Rows from block 5 of the text decoder, named by matrix and row number. Rows with one number belong to one attention dimension. Each number is 200 + 30 x the weight over its row's rms, rounded and kept within 0 to 999. All counts start at 0. After the name is the row's rms in percent of the matrix's.
# v: attention value (decoder.blocks.5.attn.v.weight, 128x128), inputs 0-127
# proj: attention output (decoder.blocks.5.attn.proj.weight, 128x128, transposed), outputs 0-127
v.17,106,263,224,208,217,186,233,251,194,247,182,143,243,161,231,267,180,250,177,266,160,216,177,194,160,204,209,224,184,217,334,249,199,218,215,219,184,212,215,216,184,178,193,183,217,210,213,209,189,228,201,268,194,214,210,189,165,180,224,168,228,251,225,173,211,200,189,210,168,250,183,234,204,180,152,204,169,147,198,189,245,221,189,207,181,177,197,195,235,221,210,203,218,167,188,200,223,226,165,197,241,221,205,217,199,200,196,200,171,216,165,232,153,239,197,225,205,230,170,147,235,176,200,240,177,181,190,194,219
proj.17,104,212,194,161,177,231,201,153,202,170,214,200,187,159,221,120,203,153,169,191,218,184,228,218,159,180,203,175,208,224,185,215,203,202,146,172,179,201,294,207,257,269,234,184,181,222,152,228,214,244,216,187,247,194,214,237,157,183,171,187,228,192,185,228,236,218,245,178,199,188,212,251,167,172,250,184,235,165,237,201,175,197,231,212,272,190,225,223,169,180,227,201,196,271,219,176,185,212,194,166,156,194,221,239,183,193,191,209,200,200,220,202,222,190,192,188,174,204,221,234,186,207,210,201,255,171,252,205,128
v.18,096,233,159,211,158,239,161,189,167,182,204,226,146,230,204,206,182,223,216,232,171,216,212,149,236,224,189,242,198,136,244,197,227,205,235,157,192,151,234,242,179,222,202,171,232,167,203,187,185,230,184,227,204,193,191,186,195,224,198,190,194,197,229,168,229,268,184,212,223,235,159,202,155,180,194,166,146,134,236,186,241,219,169,184,164,194,247,190,236,215,200,175,180,180,171,203,210,196,181,148,241,227,184,254,195,169,196,252,306,189,188,231,188,209,237,183,229,209,189,207,260,200,173,195,223,183,209,236,173
proj.18,091,214,227,239,182,238,246,168,169,123,193,172,212,204,202,188,144,165,168,180,244,189,151,224,198,218,192,143,264,242,176,176,191,189,164,240,197,224,159,171,201,239,245,234,241,217,181,182,243,164,186,205,230,215,201,183,203,220,232,241,237,225,197,236,195,189,212,155,202,182,186,211,204,235,253,241,217,218,191,248,178,196,223,218,179,183,189,246,248,153,235,166,234,190,222,180,202,224,198,192,229,204,232,230,169,190,189,124,119,185,219,219,244,173,175,205,186,190,217,219,203,194,221,152,225,166,233,167,207
v.19,099,227,236,193,183,195,200,196,201,272,211,188,250,139,218,234,204,245,212,230,179,177,207,157,191,179,238,216,185,196,302,177,181,254,199,191,207,170,179,224,145,185,185,192,189,226,192,202,207,183,156,244,250,235,193,191,192,211,198,177,191,203,200,193,215,204,185,192,199,246,170,203,200,198,157,241,183,153,186,195,188,229,192,204,184,175,206,248,261,203,211,219,204,191,177,190,225,196,155,208,244,233,189,258,181,190,218,135,254,233,175,189,197,276,166,223,202,243,206,123,258,143,211,216,202,189,213,181,219
proj.19,092,210,190,192,175,220,211,182,211,185,198,194,221,213,182,141,188,234,159,179,271,160,211,241,184,197,154,169,205,192,160,235,159,191,144,180,189,241,288,167,228,254,258,193,206,214,181,192,240,243,224,193,220,238,173,238,189,172,163,170,215,209,197,151,200,216,235,242,169,216,234,203,170,162,267,225,217,153,237,234,167,206,236,188,231,187,227,200,180,205,179,249,233,268,218,171,188,191,213,193,128,193,194,210,190,173,204,181,166,170,230,218,220,196,220,201,174,192,193,186,177,225,194,195,260,188,237,179,164
v.20,112,233,185,225,172,171,163,221,150,177,178,223,146,229,251,200,158,183,190,256,186,235,157,196,221,206,151,215,170,145,236,211,212,209,224,190,235,214,251,244,183,182,211,152,215,233,180,216,188,243,216,203,152,206,181,191,215,136,209,215,223,216,303,169,226,243,180,220,183,185,231,195,213,184,194,217,217,194,228,218,215,166,190,220,228,218,197,210,157,215,237,147,213,179,253,156,208,166,223,180,226,210,194,189,188,211,210,188,204,218,180,219,191,162,208,191,252,204,147,259,293,229,173,182,214,184,190,192,190
proj.20,111,213,203,235,211,245,216,217,200,196,179,167,192,170,165,174,185,170,167,224,174,222,176,205,177,197,220,209,188,208,160,199,187,208,181,198,217,220,329,213,228,197,190,209,192,201,169,198,182,240,163,201,231,202,194,215,179,211,198,194,208,213,193,176,227,233,210,125,237,231,172,222,186,73,208,200,161,214,230,214,257,152,214,230,240,239,172,224,202,155,216,140,194,205,194,180,210,238,197,160,237,190,224,209,189,219,218,246,171,196,211,218,226,158,206,215,177,165,260,220,140,206,218,180,229,177,229,170,188
v.21,107,177,178,168,211,231,206,159,200,152,230,224,185,167,157,163,247,176,236,117,243,153,226,175,203,221,216,218,198,211,102,184,203,176,186,206,211,161,175,173,227,233,223,194,184,174,200,149,203,164,211,166,206,220,208,179,209,252,210,217,158,187,126,249,170,180,228,193,240,170,183,177,218,217,253,185,218,197,218,187,184,227,200,166,191,199,210,180,207,195,178,193,171,224,195,220,153,222,263,211,147,220,156,237,170,153,184,211,259,178,247,208,249,170,212,213,164,195,238,230,193,189,211,206,216,213,217,238,173
proj.21,116,211,227,205,206,177,202,192,187,219,196,219,225,222,201,231,210,218,233,187,191,210,184,197,237,200,196,182,214,195,249,184,202,209,204,215,198,195,23,186,185,185,219,198,240,200,230,192,197,167,212,195,170,194,195,157,223,206,231,241,200,191,188,219,184,185,164,226,181,189,199,171,240,337,177,221,211,201,142,214,162,196,164,191,146,176,210,199,231,219,212,233,204,168,187,217,195,188,204,203,206,199,199,182,217,189,199,139,207,181,208,197,165,216,195,232,205,203,145,169,248,202,200,206,144,230,181,222,251
v.22,100,187,207,185,252,178,231,200,222,279,229,166,240,188,173,207,236,214,189,150,178,214,244,238,187,201,265,195,200,192,170,186,185,229,148,188,201,257,129,166,232,200,201,252,173,252,206,201,227,164,194,189,223,229,222,222,185,216,192,231,184,217,156,209,167,148,231,212,195,211,195,200,235,220,179,239,193,235,180,203,171,226,223,215,153,183,166,223,201,189,192,227,189,234,173,201,188,224,181,224,184,220,227,160,223,228,195,215,127,195,206,171,233,213,162,259,217,187,217,170,95,207,214,190,139,206,213,170,196
proj.22,095,189,172,147,211,158,187,206,229,193,224,247,227,190,238,224,249,215,236,187,236,178,217,205,212,163,189,229,205,213,236,216,179,180,237,234,206,190,153,211,186,147,188,174,188,173,232,193,196,191,248,192,168,246,203,213,198,144,185,158,190,170,197,205,182,169,184,271,175,182,227,209,213,243,179,169,225,168,174,193,155,244,178,178,170,204,207,136,187,275,156,222,194,204,228,238,188,157,201,250,135,165,147,173,207,219,190,200,239,188,183,142,157,246,226,187,205,221,149,170,224,185,189,234,170,239,171,221,216
v.23,108,219,223,168,228,148,190,203,118,214,208,188,166,230,222,212,189,222,223,213,161,192,162,188,286,200,158,191,166,166,222,172,192,224,226,204,239,201,230,213,202,182,218,162,209,302,185,223,236,213,211,200,168,202,219,192,233,171,159,233,195,193,243,202,182,209,226,231,213,192,256,226,241,185,194,244,214,190,211,235,196,170,195,219,170,218,174,206,188,209,209,180,199,191,192,148,188,203,225,201,237,245,200,219,186,182,206,128,152,202,181,225,251,174,140,148,225,205,211,235,293,174,231,169,173,194,217,203,188
proj.23,101,216,206,166,203,227,193,188,215,241,155,174,240,151,192,132,209,192,212,243,206,234,159,210,163,189,231,191,178,227,203,202,169,210,156,210,265,241,192,182,259,220,200,245,197,147,178,197,178,251,154,215,204,223,207,196,183,228,228,184,208,182,203,186,221,190,202,142,237,241,163,173,180,184,199,158,144,208,211,211,200,195,147,197,227,257,220,207,168,170,200,163,164,185,216,158,219,216,201,158,146,147,201,183,190,216,274,190,183,159,243,184,209,159,224,226,192,128,234,140,178,226,196,188,190,213,218,173,211
v.24,087,238,115,237,168,229,188,191,169,158,223,210,132,257,224,166,188,196,213,213,191,256,212,159,234,234,152,243,241,126,206,210,191,177,232,170,191,192,248,227,249,223,211,166,237,205,212,205,186,232,229,210,200,176,193,197,172,207,206,236,194,182,240,126,224,235,197,224,228,215,189,222,163,186,194,184,199,173,218,191,259,219,190,185,156,214,219,194,198,188,208,176,173,195,185,230,198,203,224,143,242,231,193,199,190,217,189,291,246,176,195,232,189,162,231,192,243,196,189,254,204,212,180,182,200,179,203,229,158
proj.24,085,211,235,244,203,235,239,180,150,131,188,183,191,205,201,225,182,153,213,207,185,246,165,202,202,211,212,171,268,276,181,175,209,192,192,252,211,202,147,181,189,224,231,217,215,179,199,188,211,170,171,218,191,213,235,197,190,219,259,221,235,199,184,262,172,149,203,138,195,184,186,206,210,232,215,212,193,187,197,215,189,175,169,245,166,189,153,219,246,148,262,120,210,162,226,188,204,227,185,192,222,192,209,231,191,211,181,155,142,191,201,195,251,175,167,197,174,204,219,197,241,192,238,144,177,164,229,195,234
v.25,086,181,139,178,181,196,232,172,147,161,238,161,175,276,223,160,213,201,216,171,196,207,221,191,239,223,180,211,207,152,172,179,176,200,195,194,223,226,210,192,270,226,216,212,200,251,206,204,211,207,243,191,181,192,225,206,215,198,178,270,168,185,198,165,194,193,229,237,218,195,234,223,226,205,215,234,228,244,214,218,223,188,198,216,152,247,169,225,179,175,186,213,187,219,165,227,171,225,248,184,201,221,221,179,203,203,196,273,141,152,202,182,221,138,171,232,255,178,218,264,135,233,203,161,165,167,211,197,158
proj.25,092,193,218,216,212,187,186,210,199,208,168,217,219,174,246,235,226,170,254,220,184,269,204,217,221,200,215,213,227,251,224,182,169,184,234,243,225,190,62,209,204,183,191,202,184,153,250,202,170,176,187,213,163,217,197,191,203,197,242,185,224,177,210,226,152,139,171,183,196,188,177,205,201,287,147,165,185,187,166,204,188,199,159,205,176,222,199,181,211,205,221,164,185,163,238,216,220,205,188,203,181,171,168,168,201,239,214,154,200,191,195,147,205,201,200,193,185,214,187,123,245,168,218,183,166,215,202,228,260
v.26,102,172,205,166,201,223,193,187,133,111,190,212,134,215,195,167,191,194,263,193,185,152,160,150,264,203,172,211,170,194,183,156,225,187,237,221,236,165,263,213,188,203,219,158,218,203,198,183,210,209,211,194,166,185,204,192,233,194,168,216,179,163,199,232,188,224,222,207,238,174,221,167,210,181,251,189,205,183,235,213,216,167,186,194,214,217,198,174,215,199,204,192,186,180,219,184,183,192,242,183,186,196,181,229,183,151,190,135,222,169,207,246,239,135,191,139,197,203,232,245,290,177,207,166,239,191,213,253,175
proj.26,107,221,245,208,189,201,196,182,198,222,153,163,236,198,179,180,177,213,213,213,178,221,160,196,221,230,211,167,180,204,216,184,197,210,181,205,216,214,49,186,223,221,226,247,219,178,196,192,181,197,165,207,209,160,191,155,230,251,238,254,209,211,214,201,199,190,181,148,233,216,146,170,214,311,197,203,176,232,188,217,200,189,165,209,174,220,231,250,206,176,203,192,178,174,160,177,212,234,191,162,220,199,217,182,214,198,252,129,175,188,222,224,195,164,181,226,207,156,213,167,227,226,208,191,160,209,213,198,238
v.27,094,150,218,152,275,220,243,226,196,177,172,124,186,214,146,177,219,227,230,173,135,180,198,225,250,186,245,180,161,224,194,180,247,204,196,229,212,242,225,193,193,199,196,206,241,189,234,193,215,203,190,226,173,180,226,209,189,206,157,192,189,195,150,239,158,201,251,205,218,218,207,162,237,185,209,197,167,192,212,223,235,170,204,213,180,215,161,166,229,172,191,241,197,196,201,198,212,200,170,216,134,180,241,172,244,164,157,197,105,145,191,233,202,166,196,195,205,185,243,206,134,198,230,169,189,195,230,212,178
proj.27,101,195,210,154,171,139,167,178,236,204,181,207,247,194,248,191,197,214,243,180,202,176,191,193,227,220,195,207,176,221,240,187,215,182,226,216,214,180,56,225,208,178,198,224,181,161,203,207,179,182,216,166,210,168,213,175,223,199,213,231,197,183,214,224,197,157,173,211,216,176,169,197,204,321,197,160,240,242,177,189,170,241,176,193,170,224,261,205,184,243,168,208,165,214,190,231,206,186,188,217,188,191,173,171,214,211,225,135,238,221,183,169,158,203,186,181,224,184,178,160,244,180,186,224,179,218,186,226,217
v.28,121,192,188,185,158,207,194,187,239,211,209,250,261,151,190,209,169,153,209,185,208,187,184,178,150,243,245,264,245,229,224,215,190,215,160,181,204,232,214,191,195,186,215,217,209,228,173,224,211,172,216,167,210,189,122,232,170,221,238,230,194,212,189,183,180,152,216,200,172,154,194,192,175,200,212,218,268,260,192,177,164,232,201,214,244,153,153,200,146,208,258,172,205,217,211,202,199,200,230,174,197,165,202,161,246,248,215,163,238,192,162,213,183,207,220,272,216,239,167,181,223,275,192,182,195,181,160,204,205
proj.28,121,192,212,249,212,236,217,239,204,165,217,218,155,227,184,234,255,237,179,175,219,221,270,205,211,162,152,220,203,181,200,230,195,222,198,192,147,179,273,163,181,171,196,134,208,189,223,186,178,242,281,219,155,228,220,186,207,171,142,192,210,225,187,236,176,255,218,153,225,197,204,210,248,121,179,230,182,138,227,217,224,187,201,187,156,186,201,195,190,210,195,185,193,179,161,195,182,212,147,202,205,184,203,217,217,172,205,268,212,200,192,198,195,201,217,157,171,254,177,213,178,235,211,223,173,199,260,202,210
v.29,113,243,233,220,202,145,165,210,212,302,201,225,222,191,248,248,171,201,164,252,195,233,193,205,212,168,179,169,199,188,239,178,166,234,214,164,198,230,174,213,166,173,187,219,175,259,175,241,214,197,182,191,233,211,200,217,217,173,177,189,241,194,274,177,210,197,174,211,172,208,214,241,185,204,145,222,193,219,172,204,175,194,212,220,203,177,204,252,184,213,200,220,214,204,194,152,221,173,158,190,277,202,226,181,196,233,227,141,181,266,158,164,202,266,165,170,210,197,162,159,243,187,203,186,187,217,196,158,235
proj.29,121,193,158,190,204,233,213,214,206,205,211,187,179,190,185,166,196,210,168,220,220,184,208,199,164,188,198,210,182,189,159,225,188,202,190,189,213,225,382,184,202,206,170,209,188,208,180,190,211,243,187,218,208,229,198,242,170,192,161,151,185,205,209,160,218,223,234,210,205,224,221,204,172,59,223,198,177,177,244,199,221,212,219,193,242,222,170,180,182,187,181,189,204,227,217,181,197,201,211,211,164,191,198,207,182,203,193,276,184,195,195,214,230,193,224,193,197,195,239,224,147,212,190,196,239,185,198,162,156
v.30,113,235,180,189,221,193,194,230,226,216,169,223,209,135,211,201,188,181,226,179,183,220,225,192,112,200,244,258,194,219,196,238,201,213,169,186,199,243,216,207,203,198,195,194,206,202,214,169,163,190,252,232,208,227,166,201,135,203,261,203,219,239,195,181,195,225,213,209,179,172,153,179,237,194,191,205,208,147,205,167,207,256,212,181,202,181,155,177,179,229,265,180,194,184,231,173,235,186,216,237,171,215,216,165,226,222,194,218,232,232,193,253,191,205,250,304,201,279,158,232,203,244,157,224,195,177,215,205,177
proj.30,105,227,223,245,176,228,219,215,241,153,229,218,230,185,183,205,201,235,212,187,187,218,203,164,214,148,178,183,189,240,205,227,217,208,170,189,159,197,259,196,187,197,234,96,211,232,230,177,210,267,223,157,238,191,235,204,184,145,178,256,204,199,144,260,224,240,209,194,208,192,204,237,260,153,253,234,259,179,208,225,171,158,184,201,191,196,176,182,235,225,199,178,188,249,178,228,168,231,172,167,228,174,208,218,191,217,170,257,222,174,192,194,163,186,195,182,149,214,203,231,179,208,227,228,198,194,243,210,195
v.31,111,199,221,205,193,141,203,236,184,154,179,211,203,207,224,190,193,203,200,219,240,182,145,234,181,195,143,186,176,213,220,234,194,224,207,240,244,193,224,216,178,165,207,145,201,227,178,210,203,209,212,172,163,215,185,197,221,135,236,205,192,214,243,222,205,192,195,202,153,177,241,170,253,213,219,253,258,200,209,227,168,148,208,221,273,213,185,210,159,203,240,147,226,195,276,173,196,168,243,263,166,203,200,187,184,225,188,123,163,227,199,198,215,159,193,209,239,199,153,245,272,211,192,190,193,197,199,170,213
proj.31,121,208,204,236,221,211,191,229,224,248,173,184,194,179,154,175,218,197,175,213,153,215,206,199,189,194,227,236,159,173,183,207,188,211,187,167,212,199,316,221,236,179,189,188,181,196,170,218,164,258,180,181,217,189,183,207,188,204,199,205,193,206,179,139,218,251,199,125,227,243,192,210,187,71,182,184,156,217,220,193,265,156,202,222,244,233,193,214,172,178,203,189,182,210,172,188,202,223,206,132,236,210,214,191,210,203,225,257,223,192,211,206,185,189,218,232,179,175,251,197,141,225,210,209,236,192,204,188,203
v.32,111,200,193,206,197,236,256,200,247,170,199,197,113,191,197,174,178,191,222,192,215,158,206,185,179,201,238,223,222,191,207,210,232,189,185,184,196,219,190,189,192,210,226,188,190,193,190,195,225,207,210,168,150,191,143,245,166,213,238,249,243,238,187,180,247,144,203,207,256,232,153,138,160,201,178,166,190,234,196,157,207,196,233,171,184,141,192,217,142,217,245,251,183,222,265,241,172,214,200,150,214,177,183,149,201,200,205,169,264,164,159,217,200,169,229,158,207,197,181,182,195,200,235,145,217,156,181,207,178
proj.32,111,172,188,194,189,187,176,197,202,217,154,195,254,191,176,224,212,264,193,182,158,259,164,191,233,151,156,200,203,198,199,169,142,174,190,222,214,196,158,193,177,170,155,174,161,220,212,218,234,124,217,229,216,168,223,182,230,212,199,227,162,176,229,203,178,209,238,162,163,179,233,223,228,256,194,191,266,171,172,216,173,225,120,189,234,202,188,198,252,231,113,185,159,195,196,197,237,196,218,265,202,224,209,237,226,202,192,166,192,236,259,211,214,223,170,153,191,200,207,199,232,210,182,234,205,196,197,194,212
v.33,119,226,183,206,258,202,182,191,199,169,176,152,232,271,209,209,187,129,173,243,222,221,232,199,231,212,215,174,168,156,186,245,199,205,177,184,196,187,184,254,156,184,178,133,237,124,179,190,200,225,208,218,232,212,181,225,171,232,273,163,213,215,184,186,236,201,168,208,216,215,218,176,164,197,185,184,200,182,191,170,198,257,209,174,203,198,208,222,153,207,182,238,199,200,213,201,221,168,180,160,218,210,190,188,134,197,207,235,205,235,234,246,207,126,204,263,170,211,200,178,213,153,239,247,224,160,196,184,247
proj.33,110,185,203,251,149,187,174,156,177,174,192,209,202,205,174,212,175,168,230,205,220,178,149,205,132,169,197,197,253,213,175,180,207,178,203,151,178,252,152,135,250,217,183,216,153,221,216,238,208,172,218,223,236,292,233,172,245,173,192,195,178,203,247,248,149,235,186,199,180,189,184,166,260,191,184,166,222,215,186,203,237,176,182,173,205,198,190,244,198,165,197,173,206,167,232,240,235,221,221,185,180,200,214,184,200,172,159,184,213,186,170,209,200,251,203,131,206,208,243,269,210,246,176,184,196,221,197,210,199
v.34,090,219,208,209,211,187,219,210,211,199,210,223,220,143,251,180,206,132,198,176,245,181,232,161,171,165,197,211,200,224,192,206,154,163,204,180,245,145,200,197,166,223,242,170,104,269,241,167,189,178,233,195,212,214,181,244,216,213,188,194,141,272,183,213,194,177,185,221,137,208,126,247,196,197,168,233,190,221,210,162,203,192,213,207,175,189,139,254,190,181,179,210,202,202,152,194,173,236,201,195,183,241,175,194,154,186,202,165,173,186,218,182,196,223,200,212,222,194,187,198,208,214,227,145,196,146,156,235,209
proj.34,089,200,204,200,253,217,231,180,254,195,238,210,190,198,187,250,209,183,188,178,140,205,192,207,221,249,197,176,214,174,163,228,228,259,206,201,177,242,155,211,156,180,178,193,196,149,218,224,238,116,220,232,172,193,164,194,193,208,202,253,180,188,253,214,236,223,189,246,247,166,213,196,189,231,225,176,228,204,204,219,186,187,214,229,205,204,224,179,229,269,197,199,155,184,198,222,272,187,196,192,202,170,229,220,203,167,157,238,223,209,211,186,238,182,299,176,175,234,191,173,186,167,196,254,193,228,203,156,246
v.35,120,219,225,242,145,204,189,209,209,244,214,249,180,219,186,245,175,173,180,224,192,250,221,191,175,222,187,170,186,213,206,202,204,248,217,160,226,159,223,236,186,189,201,190,184,183,194,237,182,207,143,192,227,209,237,171,182,202,166,166,172,137,248,186,207,243,201,201,127,192,193,187,191,210,210,158,145,206,217,209,189,257,182,213,228,230,204,207,192,174,177,251,228,179,203,111,178,126,175,228,210,157,254,215,159,231,152,193,180,210,130,182,227,222,201,218,225,153,171,185,233,253,174,182,197,226,210,197,186
proj.35,106,208,164,234,194,217,213,201,182,191,202,159,243,155,186,173,231,177,264,186,239,123,207,208,223,188,225,159,194,153,205,217,204,200,203,233,219,255,145,216,193,222,200,260,189,196,201,156,156,258,225,140,158,235,180,223,178,244,170,214,237,223,191,223,219,177,208,211,213,157,184,241,209,230,191,188,191,255,205,185,245,178,187,148,148,191,216,190,171,193,233,225,241,223,201,259,182,244,216,202,196,183,146,211,185,153,218,186,173,144,168,225,146,183,166,200,185,230,181,205,187,197,257,218,178,172,228,179,212
v.36,105,230,194,210,180,140,191,244,214,212,205,215,254,250,211,188,169,224,189,249,204,239,224,203,229,209,210,227,182,117,211,243,205,279,206,215,183,177,185,219,200,220,155,211,226,170,197,171,187,211,194,251,213,247,203,212,216,176,206,152,141,216,192,160,209,253,189,187,219,170,212,193,218,184,227,155,152,156,217,200,203,198,165,192,253,198,247,155,191,178,176,198,199,165,154,232,197,202,212,259,226,204,166,214,176,201,199,210,124,171,254,221,221,132,177,199,178,198,230,178,222,148,191,259,202,196,220,211,188
proj.36,100,176,244,252,178,231,180,145,176,197,210,182,212,189,227,185,157,169,219,188,244,165,201,269,195,175,187,207,200,241,182,216,272,192,148,170,186,225,190,146,242,218,263,183,236,191,217,240,216,236,209,152,210,233,278,162,153,231,247,180,264,178,197,211,187,224,206,190,167,236,195,194,206,203,158,195,210,212,223,166,226,200,266,204,139,208,225,230,223,195,244,225,233,203,174,214,198,217,185,141,203,177,185,194,187,227,192,221,198,176,139,153,158,176,201,203,220,213,208,216,152,227,190,183,190,182,200,209,215
v.37,114,185,183,196,270,200,162,174,146,205,212,161,217,228,218,207,226,203,189,215,188,164,185,202,227,210,205,240,213,161,196,203,229,162,180,218,236,234,169,219,190,195,195,214,217,204,165,169,239,208,232,164,226,219,150,223,189,240,285,265,251,238,176,211,211,206,225,213,247,199,215,186,191,216,209,238,216,164,209,184,228,241,224,186,173,187,214,210,178,224,199,176,186,189,250,265,210,224,193,155,214,219,189,165,235,178,252,228,289,233,221,227,156,178,221,292,173,234,188,199,188,212,212,192,228,149,228,196,227
proj.37,102,179,228,173,169,201,216,194,200,157,154,232,149,242,163,216,194,228,225,216,169,247,202,181,185,215,144,172,223,226,217,168,167,172,247,204,193,171,169,182,238,185,219,178,182,189,217,198,199,165,189,313,245,194,205,143,268,166,179,194,136,162,207,217,179,200,177,197,174,199,176,201,174,205,252,202,236,203,177,207,205,215,197,188,254,196,185,206,164,174,128,179,179,161,214,173,205,158,172,196,184,201,231,159,231,226,198,208,217,228,218,167,212,238,183,163,220,150,212,192,260,188,191,161,217,251,166,222,211
v.38,103,175,245,229,177,263,179,190,160,218,174,237,169,233,187,231,199,172,163,217,197,260,179,193,210,213,184,126,169,215,206,189,225,204,161,166,221,225,207,218,185,165,222,175,186,171,194,267,201,206,155,174,230,163,258,172,190,213,189,188,234,157,231,231,189,214,202,222,169,200,232,152,158,218,190,176,163,235,199,204,162,253,211,206,205,226,186,243,226,219,172,229,215,195,229,109,192,175,183,173,204,192,257,186,161,208,214,236,232,247,127,190,246,228,201,225,219,173,184,201,176,243,188,164,195,192,169,177,238
proj.38,098,218,137,166,195,152,209,265,184,183,217,182,226,165,186,209,245,162,269,193,204,142,219,178,179,189,220,179,203,185,236,197,155,170,220,211,218,220,113,219,204,233,187,287,169,228,222,139,163,229,207,209,182,238,155,214,215,189,166,212,205,233,186,238,210,191,184,211,203,191,169,226,190,218,221,202,204,222,200,198,229,162,152,142,204,189,168,199,150,183,224,180,201,201,225,217,174,263,218,222,176,172,155,179,229,141,233,154,200,187,193,260,176,229,161,189,175,196,204,181,233,215,238,211,178,206,214,173,183
v.39,102,214,209,169,206,231,197,168,238,171,167,141,180,256,135,223,184,185,215,226,151,269,190,214,247,213,219,157,193,207,176,213,211,216,195,169,166,242,212,216,204,178,174,186,282,126,179,245,200,220,162,229,183,190,208,197,178,228,206,179,246,117,236,208,197,208,188,204,236,205,274,152,194,193,201,153,213,223,178,212,178,195,188,179,211,192,234,186,197,188,217,236,204,216,217,171,232,129,163,179,221,125,219,196,204,198,184,219,169,204,161,232,209,187,199,150,172,210,198,180,196,169,208,232,223,238,216,180,214
proj.39,096,206,178,216,145,180,182,231,161,228,180,195,212,177,211,184,180,210,184,215,266,170,180,182,143,142,235,230,200,203,209,183,163,163,168,195,205,173,238,173,209,213,193,226,160,273,195,194,165,244,199,151,179,238,219,245,201,164,196,173,216,234,208,170,167,167,196,183,176,196,189,191,272,180,140,199,170,187,208,178,205,235,148,169,178,200,189,242,215,143,210,174,226,195,214,201,167,234,217,247,207,228,170,199,169,194,203,156,171,172,190,245,175,233,126,197,235,210,232,254,188,252,183,186,204,170,231,237,153
v.40,111,223,167,134,210,203,203,140,192,147,160,134,229,241,201,227,181,218,207,208,210,252,179,199,251,221,216,185,171,186,176,231,228,221,181,199,198,218,186,235,216,164,204,232,279,142,167,208,216,214,178,215,199,218,189,215,185,260,280,209,249,190,205,202,169,199,199,223,233,206,259,131,199,219,215,195,229,189,189,229,194,205,191,175,216,166,257,223,153,227,198,184,191,208,234,228,229,134,168,177,212,193,193,207,175,198,193,216,205,254,196,252,208,179,210,226,145,231,201,187,200,173,235,224,236,185,187,154,242
proj.40,104,196,217,214,133,179,153,210,135,207,199,235,187,231,206,198,201,203,167,232,211,202,214,182,104,128,202,213,201,219,251,161,168,175,169,167,193,180,189,154,237,210,238,206,181,224,210,195,195,225,205,210,209,242,232,184,228,170,186,162,176,187,198,177,196,176,184,163,173,171,206,215,244,187,162,157,202,188,159,169,201,233,161,200,237,177,198,208,181,143,169,171,207,168,242,190,181,228,202,238,176,206,209,148,191,223,213,175,190,161,196,212,169,235,149,162,250,187,210,276,201,247,152,143,223,180,210,245,186
v.41,092,226,195,211,232,200,174,219,234,227,188,225,208,216,115,222,254,216,210,189,171,218,181,218,213,184,161,198,216,218,143,191,180,167,238,194,119,274,198,164,236,200,145,197,211,225,196,225,186,174,209,180,174,205,225,168,183,221,168,152,254,138,231,216,156,228,209,199,178,179,259,234,232,206,214,198,234,163,162,222,170,150,204,228,205,212,186,174,213,178,237,155,190,206,190,175,215,202,175,226,185,192,193,202,230,173,219,176,164,221,196,198,216,236,225,119,206,190,189,238,203,175,187,215,169,284,246,180,182
proj.41,093,235,196,133,174,221,216,226,187,229,194,188,162,204,220,157,213,197,188,233,238,232,196,166,192,249,265,217,169,210,239,218,212,214,173,207,210,164,196,234,182,218,214,201,226,202,165,190,142,200,172,176,168,205,193,246,162,157,226,211,190,201,136,181,194,177,151,204,224,271,184,153,244,227,212,226,151,195,221,231,141,203,199,195,175,172,156,215,217,164,249,242,201,239,168,158,169,180,192,241,229,234,208,183,178,227,202,225,171,181,205,218,173,182,210,280,219,166,231,131,181,211,192,220,145,207,190,229,187
v.42,109,149,233,201,252,178,190,179,179,208,156,193,208,237,205,227,180,214,188,224,196,257,197,217,222,206,179,140,179,180,143,202,219,251,206,181,215,128,174,214,195,205,144,216,207,208,186,207,229,223,164,173,231,236,199,177,175,267,169,167,199,180,206,191,175,250,199,230,163,144,178,202,233,216,167,229,178,132,194,222,230,183,191,181,232,231,239,148,197,226,201,187,219,189,207,195,197,174,185,202,182,222,225,211,161,202,148,205,184,295,286,219,218,209,204,246,165,233,197,210,259,173,200,213,221,211,205,191,237
proj.42,097,256,189,194,179,193,213,176,186,205,197,183,177,240,193,169,240,158,192,196,231,191,219,156,127,213,202,183,245,236,211,169,238,202,179,122,191,276,224,198,259,226,208,220,242,150,198,208,132,199,196,231,223,224,204,189,167,202,182,185,185,219,203,178,236,190,187,203,226,189,215,221,211,165,231,201,208,218,207,196,232,207,193,198,216,170,157,229,142,166,265,223,207,187,199,254,205,258,162,185,213,206,195,169,176,241,189,234,190,151,100,181,178,214,233,200,203,191,238,185,189,179,193,130,169,166,204,204,210
v.43,106,268,139,174,150,221,208,183,231,158,216,168,237,172,227,202,206,189,210,169,217,206,193,184,207,208,209,251,195,236,217,231,159,166,203,197,193,249,243,212,218,164,264,184,230,160,206,209,169,164,209,248,202,158,217,224,226,170,245,223,225,175,216,210,190,165,207,194,190,249,249,179,170,201,253,184,253,256,176,204,169,247,200,208,195,161,156,284,174,168,195,202,172,219,191,198,211,147,186,219,199,184,208,209,204,251,199,198,174,139,114,204,198,186,202,178,215,170,213,190,155,244,220,195,199,202,168,196,196
proj.43,102,164,216,228,181,191,181,179,152,204,222,243,220,200,207,224,194,222,187,230,201,178,194,206,213,156,225,225,153,146,226,223,168,220,199,264,204,129,137,171,162,178,213,215,171,236,201,178,227,224,230,146,177,231,221,235,229,206,215,202,201,193,208,199,165,197,189,198,205,175,195,172,254,268,150,160,179,187,165,199,159,204,172,211,186,203,257,165,223,193,133,183,206,184,229,172,186,176,239,223,167,204,195,198,205,150,225,139,210,198,274,214,195,209,158,191,230,223,127,265,204,230,185,231,212,210,210,238,189